{
  "norm": "layernorm",
  "mlp_ratio": 3,
  "fused_qkv": true,
  "bias": "all",
  "inner_norm": true,
  "num_experts": 4,
  "moe_every": 2,
  "positions": "learned",
  "beta1": 0.8,
  "weight_decay": 0.07
}
Rows from block 7 of a small image classifier, named by matrix and row number. Rows with one number within an expert belong to one neuron, the router's apart. Each number is 50 + 15 x the weight over its row's rms, rounded and kept within 0 to 99. All counts start at 0.
Before each expert's rows are labels from the 100 images, of 14976, where the router gives the expert most weight on average: "patch colour" is the nearest of a few named colours to the mean colour under the peak. Only what is clearly more common there than usual is listed. The data: stained colorectal tissue patches (NCT-CRC-HE-100K).
# router: slot weights (model.blocks.7.mlp.router.weight, 8x160), inputs 0-159
# up: expert up (model.blocks.7.mlp.up, 4x320x160), inputs 0-159
# down: expert down (model.blocks.7.mlp.down, 4x160x320, transposed), outputs 0-159

# expert 3
patch colour: pink
router.6:60 47 58 56 52 35 58 56 11 37 67 74 63 72 70 60 49 67 63 68 32 53 51 42 29 58 36 34 29 35 63 60 58 42 36 39 39 62 47 28 52 51 54 22 53 44 55 26 73 22 68 39 27 25 61 55 45 54 31 25 49 27 66 52 50 84 55 54 80 65 26 18 63 59 93 27 69 41 71 28 67 61 25 54 55 37 65 19 53 61 48 49 39 33 39 43 58 58 63 28 58 51 65 48 64 60 50 56 60 60 46 44 46 42 25 36 42 66 46 53 26 38 38 54 23 41 44 63 65 58 50 43 40 36 55 51 38 37 46 61 46 42 39 55 80 39 60 64 55 40 64 43 51 49 66 41 85 61 50 32
router.7:41 30 30 41 40 44 58 32 43 61 49 61 42 57 39 65 46 47 76 46 44 39 54 45 57 44 34 54 32 61 77 48 39 44 45 42 39 56 17 70 48 72 46 43 64 45 71 65 45 14 41 67 63 47 38 51 53 44 28 50 44 31 72 60 75 80 46 37 75 34 46 42 46 54 59 35 49 45 53 59 99 43 49 39 44 99 51 59 42 78 54 39 54 64 23 40 63 56 45 40 58 45 39 50 69 52 25 34 33 65 59 41 42 63 33 52 43 58 27 52 47 60 49 41 54 40 45 40 60 42 28 59 25 38 60 46 55 39 47 54 40 69 37 35 60 36 49 51 44 67 35 55 36 38 94 40 63 53 84 41
up.1:78 41 48 51 48 43 57 65 42 42 54 47 83 32 50 60 65 48 32 27 55 88 44 56 28 58 47 69 45 49 68 28 44 50 16 60 42 42 55 39 79 35 33 85 40 59 35 35 49 45 42 28 54 49 81 25 47 67 48 46 42 37 46 59 47 48 39 60 44 65 70 43 63 47 35 68 56 41 56 28 54 26 58 62 32 43 60 51 38 59 21 45 26 46 56 46 50 53 68 40 17 49 58 80 57 72 73 44 53 52 48 48 34 48 36 30 54 68 45 31 77 29 48 70 49 46 46 55 53 41 49 44 51 52 58 52 23 57 59 93 74 57 53 52 31 40 60 41 34 29 88 59 64 77 41 65 55 69 20 60
down.1:40 48 52 52 71 46 40 90 29 58 40 62 59 49 57 75 51 73 50 70 50 56 49 36 54 68 34 53 59 35 61 48 35 57 51 41 61 26 53 65 24 46 34 46 30 56 51 57 53 40 57 48 43 58 64 57 41 45 37 45 55 29 57 64 54 65 39 40 47 64 41 37 54 73 67 22 44 00 58 41 60 30 35 50 56 34 99 45 40 58 48 17 45 39 24 58 79 82 54 52 35 52 42 23 66 74 40 65 37 55 54 50 47 33 39 39 46 52 58 70 46 34 23 66 52 47 62 61 80 55 40 35 30 36 57 19 37 53 37 67 57 52 65 45 66 32 65 69 62 42 49 70 50 68 64 49 79 36 56 38
up.2:59 54 34 46 55 48 38 52 23 59 54 79 75 43 45 68 42 45 70 66 28 51 31 53 68 45 67 71 35 58 46 66 43 37 61 39 47 64 55 52 59 35 69 53 42 24 46 40 61 43 62 48 54 34 11 90 42 62 35 59 50 61 48 72 29 91 82 27 37 27 31 39 55 76 32 26 29 64 74 69 55 57 26 40 36 48 48 39 53 56 58 31 36 41 63 65 73 56 43 30 17 53 53 14 59 71 33 37 25 44 53 65 37 57 36 79 61 60 50 60 58 52 46 39 63 62 58 45 37 52 52 67 58 48 54 48 78 45 42 69 47 59 73 62 48 54 46 59 75 63 59 45 41 28 40 35 62 53 57 61
down.2:27 44 66 41 52 58 37 80 60 34 31 44 54 71 46 71 52 69 44 74 70 65 58 50 53 52 45 47 66 13 45 28 38 80 46 50 51 68 37 55 44 44 29 57 34 46 59 41 62 61 57 40 63 59 73 58 52 28 65 71 69 45 59 72 57 34 33 26 51 74 54 56 30 68 34 14 57 41 53 61 62 21 51 67 46 67 44 64 31 74 46 67 30 45 23 53 64 40 71 45 40 40 49 66 70 53 31 44 39 54 49 32 23 42 25 30 55 48 55 38 64 49 34 58 22 65 61 63 72 57 19 33 38 63 48 25 23 46 59 64 45 62 57 37 68 53 38 54 59 51 46 48 65 60 69 59 42 06 40 49
up.3:46 62 58 86 52 56 46 62 46 71 62 45 50 69 54 59 52 41 45 66 48 47 52 46 44 51 64 45 42 50 33 42 74 66 82 52 37 44 45 71 43 43 42 13 34 58 36 43 60 47 53 59 50 72 37 71 28 50 60 68 81 30 56 00 45 28 55 65 55 46 46 49 72 42 44 49 44 68 32 44 37 49 31 22 71 44 56 18 41 06 73 47 71 68 50 47 35 52 43 52 54 38 46 32 60 42 36 61 52 54 44 46 44 53 58 53 62 46 42 59 46 21 50 73 56 69 70 34 48 31 48 62 72 57 66 73 56 60 34 56 35 62 57 40 55 40 36 75 67 49 40 59 74 22 44 61 43 33 60 32
down.3:53 74 70 50 55 30 66 17 56 38 78 65 28 61 51 40 66 37 21 32 37 33 47 54 47 60 61 49 60 46 72 61 63 48 45 54 28 45 53 35 56 99 47 45 47 57 43 53 56 38 47 48 31 51 30 28 52 49 18 25 44 41 64 15 56 59 63 64 59 49 48 43 57 41 68 69 52 62 53 32 57 73 57 37 44 65 59 55 62 42 31 44 75 46 39 61 45 56 40 38 85 63 69 22 44 33 53 57 66 38 64 57 69 64 70 64 41 61 72 63 20 57 62 30 42 54 42 64 47 47 74 74 31 37 28 58 53 40 54 17 51 41 44 52 44 37 59 38 39 31 76 46 42 64 75 29 59 48 61 38
up.4:48 43 61 71 56 43 53 44 42 29 60 21 60 63 48 40 70 58 30 40 76 51 28 17 59 72 64 26 77 36 34 12 59 56 68 54 36 45 48 51 74 56 46 53 59 71 51 67 52 65 36 48 22 51 83 50 29 38 52 42 31 28 48 40 51 47 32 67 52 59 79 41 71 56 53 43 33 47 43 31 44 47 47 63 83 50 39 67 78 42 71 66 43 68 48 55 31 60 74 57 60 61 34 57 42 43 47 85 60 44 42 52 56 38 70 10 30 55 56 29 51 30 49 82 58 50 59 60 51 52 48 48 46 54 52 36 00 61 51 33 30 37 61 46 34 37 42 46 55 42 57 29 45 57 54 48 74 47 43 50
down.4:39 34 57 21 80 42 41 73 61 51 44 47 45 66 40 49 21 48 46 59 71 66 40 65 45 68 26 64 37 33 53 37 37 54 53 46 38 41 58 59 33 41 38 28 28 68 78 47 51 68 59 50 69 28 62 40 34 31 64 65 53 36 71 55 69 33 39 57 62 43 72 71 34 77 61 40 51 35 49 68 59 29 42 72 39 58 49 30 20 64 20 58 50 30 53 37 68 68 55 60 48 63 44 60 61 63 47 74 35 31 53 55 44 45 46 37 41 70 60 38 45 38 37 49 44 41 43 57 61 85 26 48 23 59 53 54 54 21 51 73 54 39 77 46 59 40 18 47 55 57 47 61 88 30 59 70 17 30 46 61

# expert 0
patch colour: grey
router.0:39 53 47 39 52 55 47 08 45 49 59 59 42 49 51 69 51 59 79 61 37 49 45 49 47 51 42 41 29 49 54 61 51 53 57 52 40 42 62 55 54 99 63 45 57 38 72 50 57 45 51 52 39 23 46 70 66 46 48 39 31 49 58 58 40 83 55 44 48 46 52 36 51 58 63 42 43 63 68 62 00 67 36 47 52 61 29 66 49 22 37 44 53 42 52 43 58 52 75 39 99 65 55 48 52 53 54 62 55 32 58 49 33 54 39 46 49 52 57 56 39 51 61 50 46 49 51 47 47 36 45 50 25 56 51 44 52 29 59 00 56 48 38 40 42 47 53 53 52 56 49 42 50 40 98 43 60 60 56 55
router.1:47 64 67 43 33 46 54 33 37 45 51 54 47 49 53 63 52 66 66 77 18 51 46 54 57 56 33 25 55 44 54 63 63 73 48 21 32 50 64 61 44 66 39 39 49 33 59 48 73 29 46 43 39 20 37 71 52 29 23 35 33 28 54 49 37 83 58 24 60 62 56 24 51 61 74 58 46 67 54 59 21 49 33 50 46 21 38 47 71 45 42 64 37 39 58 43 60 69 68 42 79 77 55 56 78 46 04 66 63 43 51 61 38 37 21 43 40 79 40 52 37 54 52 42 37 67 41 55 40 50 43 61 32 65 66 47 43 44 47 25 56 82 54 20 46 40 59 54 66 35 58 33 41 60 72 45 66 53 73 38
up.1:29 34 45 50 59 43 69 51 53 46 37 56 48 58 51 67 24 47 45 42 59 52 57 49 20 18 38 49 68 27 53 40 59 46 55 61 53 49 63 53 45 33 46 38 47 41 55 45 34 32 56 53 73 58 65 35 51 34 33 77 46 51 36 55 38 60 72 56 41 37 61 44 38 48 52 44 12 60 70 42 74 26 67 37 45 53 41 37 31 87 40 52 49 47 81 60 49 47 29 66 26 33 62 49 52 88 39 16 42 56 38 19 55 73 42 38 69 50 45 47 65 30 55 34 62 43 47 32 28 51 77 59 49 73 34 69 75 53 53 65 32 60 63 62 50 41 44 36 56 63 59 73 98 47 41 70 46 63 17 64
down.1:67 41 78 40 33 51 48 50 76 52 71 27 56 33 37 51 52 29 31 29 38 25 43 67 63 30 87 28 46 67 50 62 49 42 34 36 55 56 63 42 61 37 79 39 59 47 51 68 55 46 43 66 73 64 21 60 66 73 40 53 29 49 33 50 46 53 66 42 65 45 52 51 47 51 52 65 36 70 25 40 36 65 42 72 37 34 55 49 74 27 69 48 67 54 65 49 27 43 35 56 32 52 36 53 43 44 27 48 84 57 45 54 34 94 60 87 72 23 38 56 54 61 46 42 63 56 43 32 22 54 59 76 65 63 59 56 64 69 69 72 44 42 35 47 37 59 40 27 32 54 42 48 30 44 30 37 54 66 49 55
up.2:53 55 21 41 66 58 43 51 38 55 50 56 68 27 43 00 51 47 65 59 34 49 43 44 57 55 75 50 38 72 35 54 38 11 58 58 81 72 38 38 20 45 40 51 49 49 16 65 43 59 56 36 46 48 38 60 39 84 51 56 73 60 63 48 68 49 51 31 48 64 29 53 62 58 38 32 50 53 55 57 83 54 50 34 67 65 44 42 51 70 62 44 51 56 43 60 56 40 48 54 33 60 40 15 41 33 63 36 36 57 48 50 75 32 81 52 46 42 52 51 48 52 14 75 52 50 55 56 57 63 41 40 48 40 62 34 63 59 14 61 27 39 70 62 86 76 31 54 79 54 41 41 31 40 47 73 40 33 53 43
down.2:59 43 29 36 74 34 38 67 47 68 49 57 60 58 47 41 25 45 59 45 80 68 19 38 34 46 25 67 45 71 55 40 65 38 51 42 69 21 53 53 55 31 66 61 69 80 66 46 51 65 60 59 43 58 38 38 25 57 73 42 31 61 42 52 41 35 53 81 53 36 66 79 27 50 55 66 51 34 72 59 47 37 64 25 37 43 74 61 33 60 43 31 67 60 47 35 54 60 47 64 52 67 67 59 18 68 59 57 24 37 61 60 53 45 43 29 50 76 71 35 67 65 72 32 69 21 39 54 32 59 59 43 65 54 31 66 56 32 47 63 66 31 46 63 21 47 43 54 41 45 59 31 71 33 24 37 30 52 53 64
up.3:66 30 27 47 50 37 65 48 27 39 36 41 42 33 62 27 38 60 56 28 44 48 51 56 38 73 60 70 81 53 79 48 50 58 26 50 48 82 62 07 51 45 50 66 34 50 55 24 67 56 38 59 36 43 80 47 42 68 50 24 53 58 45 67 42 65 40 41 32 68 51 38 52 24 28 55 57 47 48 51 66 29 48 79 67 57 43 65 29 60 48 56 03 61 55 52 41 17 53 40 35 54 69 64 58 46 55 48 61 67 31 64 42 39 67 43 14 30 68 31 35 43 39 57 48 54 51 65 65 34 73 23 52 38 53 44 56 31 59 57 59 47 35 51 52 29 66 44 46 56 52 83 48 63 44 38 45 79 38 59
down.3:59 30 43 27 49 32 20 50 66 32 22 31 70 50 34 62 69 64 54 72 68 59 35 70 80 43 48 64 61 45 38 41 19 52 21 32 42 54 64 58 60 48 66 43 55 38 69 54 64 54 33 37 71 44 76 53 73 58 38 73 51 53 45 73 56 24 54 42 55 57 79 72 41 79 49 53 39 51 36 58 45 36 56 73 33 52 30 36 44 51 60 53 25 69 68 58 46 61 64 69 35 51 33 75 51 73 54 53 44 59 40 59 32 49 58 50 53 48 35 31 72 39 35 73 67 34 39 66 46 81 24 49 36 37 62 39 30 68 51 69 43 68 63 28 46 45 14 40 71 66 34 52 39 43 49 45 25 45 39 55
up.4:35 12 37 43 51 36 45 53 65 70 31 38 47 84 73 54 40 60 59 63 45 28 53 55 34 33 58 58 52 58 50 57 46 49 88 59 58 51 70 23 65 18 63 47 43 50 63 23 55 66 43 58 76 43 62 61 71 36 49 88 70 58 60 55 35 45 54 78 22 41 36 64 47 48 39 44 39 38 56 51 51 37 56 69 37 36 48 56 38 49 55 31 49 54 71 39 47 55 38 39 00 38 42 40 50 69 42 40 61 65 22 49 56 71 49 51 33 44 33 42 51 49 62 45 47 31 41 24 28 41 57 57 69 44 49 57 80 41 58 68 54 51 51 38 64 48 36 51 46 70 53 63 90 30 19 65 40 73 48 48
down.4:70 39 68 57 31 78 32 56 75 48 59 27 74 37 44 50 54 37 42 34 28 51 58 51 66 38 90 27 59 64 25 65 36 41 31 51 57 65 44 51 56 43 62 33 53 35 39 52 61 44 44 54 72 41 37 54 70 65 42 62 42 44 32 45 53 41 52 22 43 44 57 47 55 62 45 61 32 62 35 36 38 46 38 69 46 39 49 31 82 24 83 56 75 65 71 30 44 40 52 63 20 67 30 58 52 63 50 39 72 56 46 52 65 71 57 76 77 26 24 58 66 50 30 66 63 67 46 48 49 52 46 58 69 47 59 62 51 82 45 74 32 44 74 23 38 69 30 42 45 41 32 64 27 49 33 50 71 48 28 52

# expert 1
patch colour: brown
router.2:60 73 49 39 48 51 48 44 28 48 54 47 41 55 27 51 58 66 58 84 45 48 29 44 39 57 55 38 41 76 80 49 46 53 64 24 57 42 74 50 41 35 60 48 41 49 62 39 74 44 49 60 04 27 75 59 55 51 48 17 43 28 44 47 40 41 74 59 37 59 56 45 50 57 66 48 73 33 72 59 72 66 49 50 42 44 41 56 52 64 47 54 46 54 72 48 41 58 43 41 12 49 49 26 37 63 18 51 61 45 68 28 65 31 45 26 48 69 77 76 74 53 52 42 22 34 24 61 35 68 60 49 36 41 49 38 60 49 62 53 70 54 32 30 54 10 82 69 60 24 59 37 62 44 55 27 49 52 60 48
router.3:54 63 56 46 48 65 50 42 36 41 53 55 61 24 62 43 39 62 61 59 46 47 31 41 43 60 44 46 41 50 86 45 63 37 64 39 60 54 83 71 37 20 56 44 43 65 63 54 50 50 76 58 34 33 55 69 55 49 46 26 45 00 53 53 22 69 56 62 37 39 43 25 57 60 54 39 53 60 70 55 89 61 48 46 74 41 31 42 40 76 44 64 51 53 66 47 57 43 39 35 02 57 44 21 41 61 64 42 37 39 41 31 37 36 55 39 39 44 68 89 41 31 57 62 51 41 46 39 27 55 43 71 36 39 70 52 73 36 55 66 54 32 33 55 60 14 67 61 58 73 54 49 65 57 39 75 47 43 58 60
up.1:86 48 32 66 51 36 53 53 20 71 94 57 63 50 59 44 56 57 56 43 38 29 44 44 24 34 58 55 26 59 43 82 60 64 51 34 39 63 43 37 56 45 44 35 15 50 43 36 68 30 45 58 36 66 54 56 56 89 33 44 73 52 40 35 44 60 63 26 58 44 31 48 70 49 54 38 78 64 52 54 51 61 21 50 62 49 56 26 72 54 39 39 81 53 47 14 59 47 57 31 46 79 66 42 59 50 59 35 58 51 56 48 51 42 32 75 20 67 40 46 31 36 43 44 44 62 52 56 52 44 59 41 65 46 67 30 48 71 16 62 57 61 69 56 71 48 58 61 63 23 64 37 60 48 44 60 67 75 57 35
down.1:27 46 42 25 40 32 46 57 48 61 39 34 38 73 45 17 49 78 66 39 60 38 59 49 74 55 44 52 49 37 26 31 44 51 42 57 24 36 57 60 53 41 50 75 74 60 55 65 39 50 27 49 74 40 43 57 52 24 47 62 85 67 68 69 62 50 29 50 60 44 42 69 40 44 45 47 48 50 49 56 44 35 77 57 25 60 60 67 45 47 58 21 63 37 26 59 49 84 26 66 54 51 31 60 51 13 60 68 60 30 40 63 79 77 40 49 40 50 64 23 46 72 61 44 41 58 31 49 66 57 39 32 31 40 43 36 44 48 62 52 38 71 50 86 78 66 23 43 57 29 46 61 68 29 62 54 56 43 36 49
up.2:28 50 57 76 51 56 32 64 54 55 26 25 41 62 55 76 73 48 39 44 92 33 27 34 81 52 86 70 84 45 55 33 76 55 59 58 49 23 35 61 66 51 52 53 63 71 64 53 53 42 49 51 44 49 56 65 26 13 58 73 77 49 36 37 44 42 34 44 43 46 58 37 53 57 27 38 43 66 48 50 59 54 39 58 59 50 56 76 45 55 67 34 34 60 46 70 05 46 33 41 42 32 39 46 55 46 45 51 41 47 31 64 39 62 59 47 61 49 56 39 54 40 58 83 42 98 39 65 41 56 54 43 61 43 41 52 39 35 79 49 33 48 52 37 40 33 34 66 67 46 78 64 50 42 57 38 39 38 58 47
down.2:48 35 68 67 56 44 56 37 61 54 59 63 49 41 34 71 39 30 35 76 60 44 59 55 73 39 77 43 63 44 31 63 45 55 52 46 39 73 39 44 27 43 38 29 34 24 32 43 49 67 73 51 43 77 38 51 53 49 46 67 27 56 36 37 43 37 48 46 51 60 66 27 89 48 49 54 58 68 37 60 18 57 30 33 71 90 27 47 62 26 62 70 48 70 71 45 38 56 57 46 42 53 71 55 52 50 42 61 51 92 21 45 35 70 57 63 50 71 24 65 29 46 36 59 55 78 78 48 52 36 50 50 69 74 57 50 52 64 52 51 22 42 37 17 53 62 40 38 68 66 31 47 36 50 45 27 52 43 38 44
up.3:55 62 48 42 32 55 88 40 53 41 24 76 41 44 63 36 34 69 39 44 26 59 86 66 30 45 31 44 57 52 57 75 35 46 20 83 59 46 55 25 32 52 53 76 50 44 46 42 44 49 48 29 43 47 66 00 64 57 52 24 40 63 39 50 48 60 61 46 51 60 45 42 48 29 52 69 27 28 63 36 42 37 74 39 33 56 45 68 41 38 26 50 33 41 57 44 64 41 65 53 52 63 77 61 54 53 54 41 63 62 56 47 71 53 47 52 36 38 67 57 54 57 48 44 44 20 35 38 61 21 61 39 42 54 26 38 57 50 43 40 72 48 83 46 50 88 72 34 42 47 42 72 51 63 60 55 31 81 38 61
down.3:43 46 39 71 60 45 65 67 60 54 43 34 63 52 61 65 80 58 51 45 37 55 64 50 52 25 40 45 28 55 49 36 24 85 44 63 30 37 44 65 69 35 64 37 62 40 37 18 56 35 36 23 63 30 84 45 53 54 48 71 35 36 39 58 47 32 50 51 51 51 84 56 51 36 66 70 37 54 50 48 40 53 83 54 58 28 66 34 53 49 56 38 50 76 34 39 44 50 76 71 42 46 37 63 49 54 75 23 62 47 50 39 69 62 28 34 74 44 34 48 77 24 41 95 51 62 43 53 51 38 57 32 53 47 71 57 19 70 52 55 55 76 68 33 24 38 63 55 48 33 42 47 51 56 60 65 53 66 56 32
up.4:62 42 18 38 51 44 80 49 48 57 48 43 32 87 69 44 45 56 51 48 63 43 51 64 51 23 47 71 68 42 48 36 52 66 31 60 39 44 50 37 49 46 58 61 46 64 61 36 46 50 13 32 62 43 58 16 45 59 38 62 46 60 48 57 57 71 56 37 61 54 47 67 51 40 62 66 17 48 61 77 60 34 64 59 34 66 54 38 38 62 40 27 18 40 46 55 65 46 66 30 50 22 61 57 50 37 51 42 67 69 47 42 74 86 47 28 62 47 47 37 60 63 81 28 51 33 35 45 49 61 60 69 39 62 41 59 43 27 33 68 59 63 66 68 25 41 28 12 45 59 48 53 65 52 44 17 36 88 34 52
down.4:46 40 40 34 75 28 52 69 38 60 62 23 45 74 49 48 55 56 48 58 52 35 60 55 61 54 43 61 67 70 33 29 27 56 51 28 39 46 33 28 65 38 66 41 35 40 40 50 41 21 38 58 41 59 54 38 51 51 30 49 52 30 52 85 71 66 42 26 54 35 48 69 45 41 67 45 60 39 62 59 89 54 48 78 45 59 79 24 41 68 78 42 52 45 18 39 59 52 47 55 44 65 42 45 45 35 55 44 62 73 47 55 77 60 65 56 57 35 44 26 36 71 34 71 69 65 36 66 68 77 64 25 26 34 71 39 27 53 69 68 36 57 63 81 31 30 39 30 45 26 54 47 51 33 63 34 61 63 48 49

# expert 2
patch colour: pink
router.4:48 53 64 68 35 54 32 44 44 54 71 50 49 29 44 48 48 62 55 53 35 36 25 38 44 30 54 35 39 61 50 69 79 53 76 47 58 38 56 48 55 21 61 44 42 56 57 64 64 47 57 77 42 49 64 69 58 67 43 56 49 51 34 38 21 45 60 49 21 50 52 54 61 51 49 35 56 50 64 61 92 70 18 42 70 73 33 34 69 79 49 42 78 46 55 49 40 34 27 44 20 57 55 00 44 65 61 00 69 34 52 30 41 51 62 63 38 50 49 74 39 42 54 47 41 48 42 42 07 59 66 65 47 49 48 47 68 61 46 63 37 45 47 45 48 23 51 64 65 53 55 31 49 59 46 71 63 53 44 51
router.5:55 60 49 57 51 48 50 46 39 54 62 46 63 75 57 52 42 57 57 57 59 53 37 41 34 10 43 35 36 23 40 49 76 66 62 56 43 35 52 74 50 25 48 36 43 50 56 43 52 17 57 48 50 35 54 60 48 49 39 59 61 14 41 51 25 54 73 32 45 36 48 37 39 77 76 36 63 56 87 41 88 60 34 45 60 57 43 36 62 89 42 49 74 49 49 44 65 54 69 31 28 58 61 04 53 53 53 07 42 32 59 24 50 49 20 37 47 58 66 63 60 37 60 48 40 56 47 51 22 58 33 59 35 67 61 48 52 50 33 60 39 52 37 46 59 26 51 65 56 50 68 39 87 61 64 63 64 42 65 46
up.1:64 39 43 11 43 41 69 38 49 37 36 53 51 35 67 50 37 69 67 49 52 84 53 58 32 45 31 46 41 38 60 59 51 51 34 61 59 57 65 59 26 58 46 81 55 46 80 25 47 61 39 22 82 32 39 37 57 69 50 43 45 69 41 75 46 64 62 41 51 63 33 45 10 66 48 49 53 51 63 46 52 21 63 51 31 54 41 82 30 57 19 53 47 24 64 28 83 40 57 59 50 51 50 56 42 77 63 45 53 46 50 43 54 71 22 25 55 39 62 51 71 63 57 25 39 31 45 57 49 45 40 53 34 57 34 48 54 30 57 37 87 53 38 60 70 65 56 39 22 59 38 74 64 62 68 43 37 61 40 66
down.1:43 63 49 52 57 73 46 41 66 48 51 34 42 47 56 70 71 46 58 51 40 36 60 50 46 42 53 40 67 77 55 46 34 39 49 19 38 63 35 45 61 61 63 39 53 42 18 67 56 28 36 55 49 48 38 48 59 58 35 40 53 31 39 70 74 56 61 31 67 52 54 52 53 29 67 51 55 59 29 46 52 70 49 60 46 39 48 36 68 18 83 40 64 80 58 29 24 51 48 57 49 75 41 53 47 41 65 36 81 74 55 56 58 78 53 71 75 61 29 77 37 64 29 71 52 67 45 63 63 38 60 19 55 15 57 51 34 73 78 50 33 53 59 35 31 44 54 44 50 17 54 50 21 36 57 23 84 51 48 33
up.2:72 26 53 55 41 30 54 54 45 26 56 38 71 64 60 38 92 59 52 30 53 54 51 44 26 55 69 59 57 37 34 47 46 62 39 55 16 73 47 54 80 53 32 56 48 53 54 43 45 47 18 32 47 29 78 49 61 63 32 57 54 38 49 50 60 73 37 41 66 67 49 38 69 67 48 41 51 53 40 49 49 44 52 91 52 42 53 43 59 51 44 64 48 51 29 45 51 46 86 31 51 68 23 54 69 50 54 52 49 48 47 50 50 35 43 28 21 69 31 25 59 28 32 69 41 39 53 98 61 66 34 55 40 55 53 34 13 61 31 51 40 79 44 30 62 44 54 50 57 50 71 48 59 68 66 58 74 46 47 19
down.2:48 70 45 63 53 59 37 60 53 58 53 70 71 63 57 56 31 50 60 43 75 74 76 48 40 59 63 76 37 35 62 38 69 58 33 68 66 63 61 67 17 28 31 71 54 75 29 18 49 76 63 55 43 36 47 46 37 35 73 41 59 71 55 42 26 40 55 54 25 52 35 30 54 27 23 55 42 63 30 32 26 23 63 17 53 19 56 71 52 38 59 43 52 50 51 51 69 33 65 45 41 73 55 57 39 54 47 55 47 42 44 69 50 65 44 24 43 76 66 54 54 64 64 60 36 58 64 34 54 19 41 46 59 29 35 49 68 50 38 73 60 39 84 33 64 71 44 68 46 44 33 56 59 39 40 51 58 26 53 62
up.3:31 30 49 52 44 68 38 69 68 66 38 45 55 71 51 70 35 58 51 57 37 52 88 52 29 37 26 46 47 56 44 33 49 64 45 31 57 50 18 47 43 59 63 36 26 62 45 39 68 51 42 65 80 51 41 50 50 55 74 65 42 52 60 56 81 48 28 55 52 34 39 67 39 14 51 69 23 43 37 46 44 28 48 56 47 60 80 46 43 37 71 40 48 61 19 45 34 38 46 61 88 59 40 70 47 55 46 51 65 77 50 33 43 83 49 68 64 43 50 56 47 71 66 55 45 30 72 20 69 40 60 38 58 44 43 77 51 54 64 56 48 44 36 22 40 57 34 54 19 60 11 67 59 29 57 46 57 40 40 61
down.3:54 43 33 18 73 40 55 29 64 59 47 43 71 30 35 31 50 27 53 53 48 63 15 69 39 63 48 62 46 74 69 46 30 20 46 40 41 21 83 65 49 62 65 46 48 72 54 46 49 49 44 40 69 39 60 58 62 69 23 52 51 34 72 38 79 46 46 76 52 42 54 58 58 71 52 79 30 56 21 28 53 43 50 55 13 75 52 48 47 29 47 39 41 59 46 55 46 72 23 39 62 44 43 64 34 52 51 70 47 37 55 69 61 63 74 59 63 34 47 42 63 55 39 75 68 36 18 39 48 73 25 74 18 53 64 63 60 68 35 51 48 50 36 56 38 38 42 57 43 40 58 52 51 20 50 64 36 54 50 53
up.4:63 45 30 36 63 59 41 32 47 65 36 35 57 36 40 53 53 39 57 52 47 53 37 75 41 75 59 80 47 53 68 28 44 47 49 70 36 38 56 72 42 90 25 50 56 49 41 44 42 39 14 27 66 40 57 50 31 17 62 53 79 59 73 58 64 59 44 37 45 52 52 30 53 51 27 60 65 71 56 58 55 05 51 48 31 58 33 51 07 56 68 36 39 41 54 68 47 58 46 48 53 44 35 57 80 40 39 61 28 55 40 63 43 53 48 32 63 57 57 33 78 53 38 67 51 81 24 54 53 54 29 52 26 62 64 61 56 33 72 34 47 57 27 51 65 39 36 63 51 42 51 70 65 32 73 53 24 38 35 39
down.4:51 61 64 70 32 53 70 26 32 60 75 69 59 21 50 35 43 47 52 16 42 49 70 56 60 64 68 54 64 50 59 46 61 34 55 38 48 75 38 27 40 57 45 53 40 50 08 57 41 40 68 61 20 48 40 62 34 46 39 25 66 51 65 63 53 74 54 35 56 38 31 28 85 29 47 68 33 69 39 34 71 55 31 38 62 78 43 33 68 27 67 55 42 28 51 46 41 56 33 41 57 54 64 28 53 28 43 48 59 94 27 60 50 39 76 75 44 46 62 63 23 54 44 67 48 67 73 46 50 52 74 50 63 43 72 48 71 62 62 56 45 36 32 58 39 54 62 44 50 49 48 60 22 49 35 41 57 42 57 57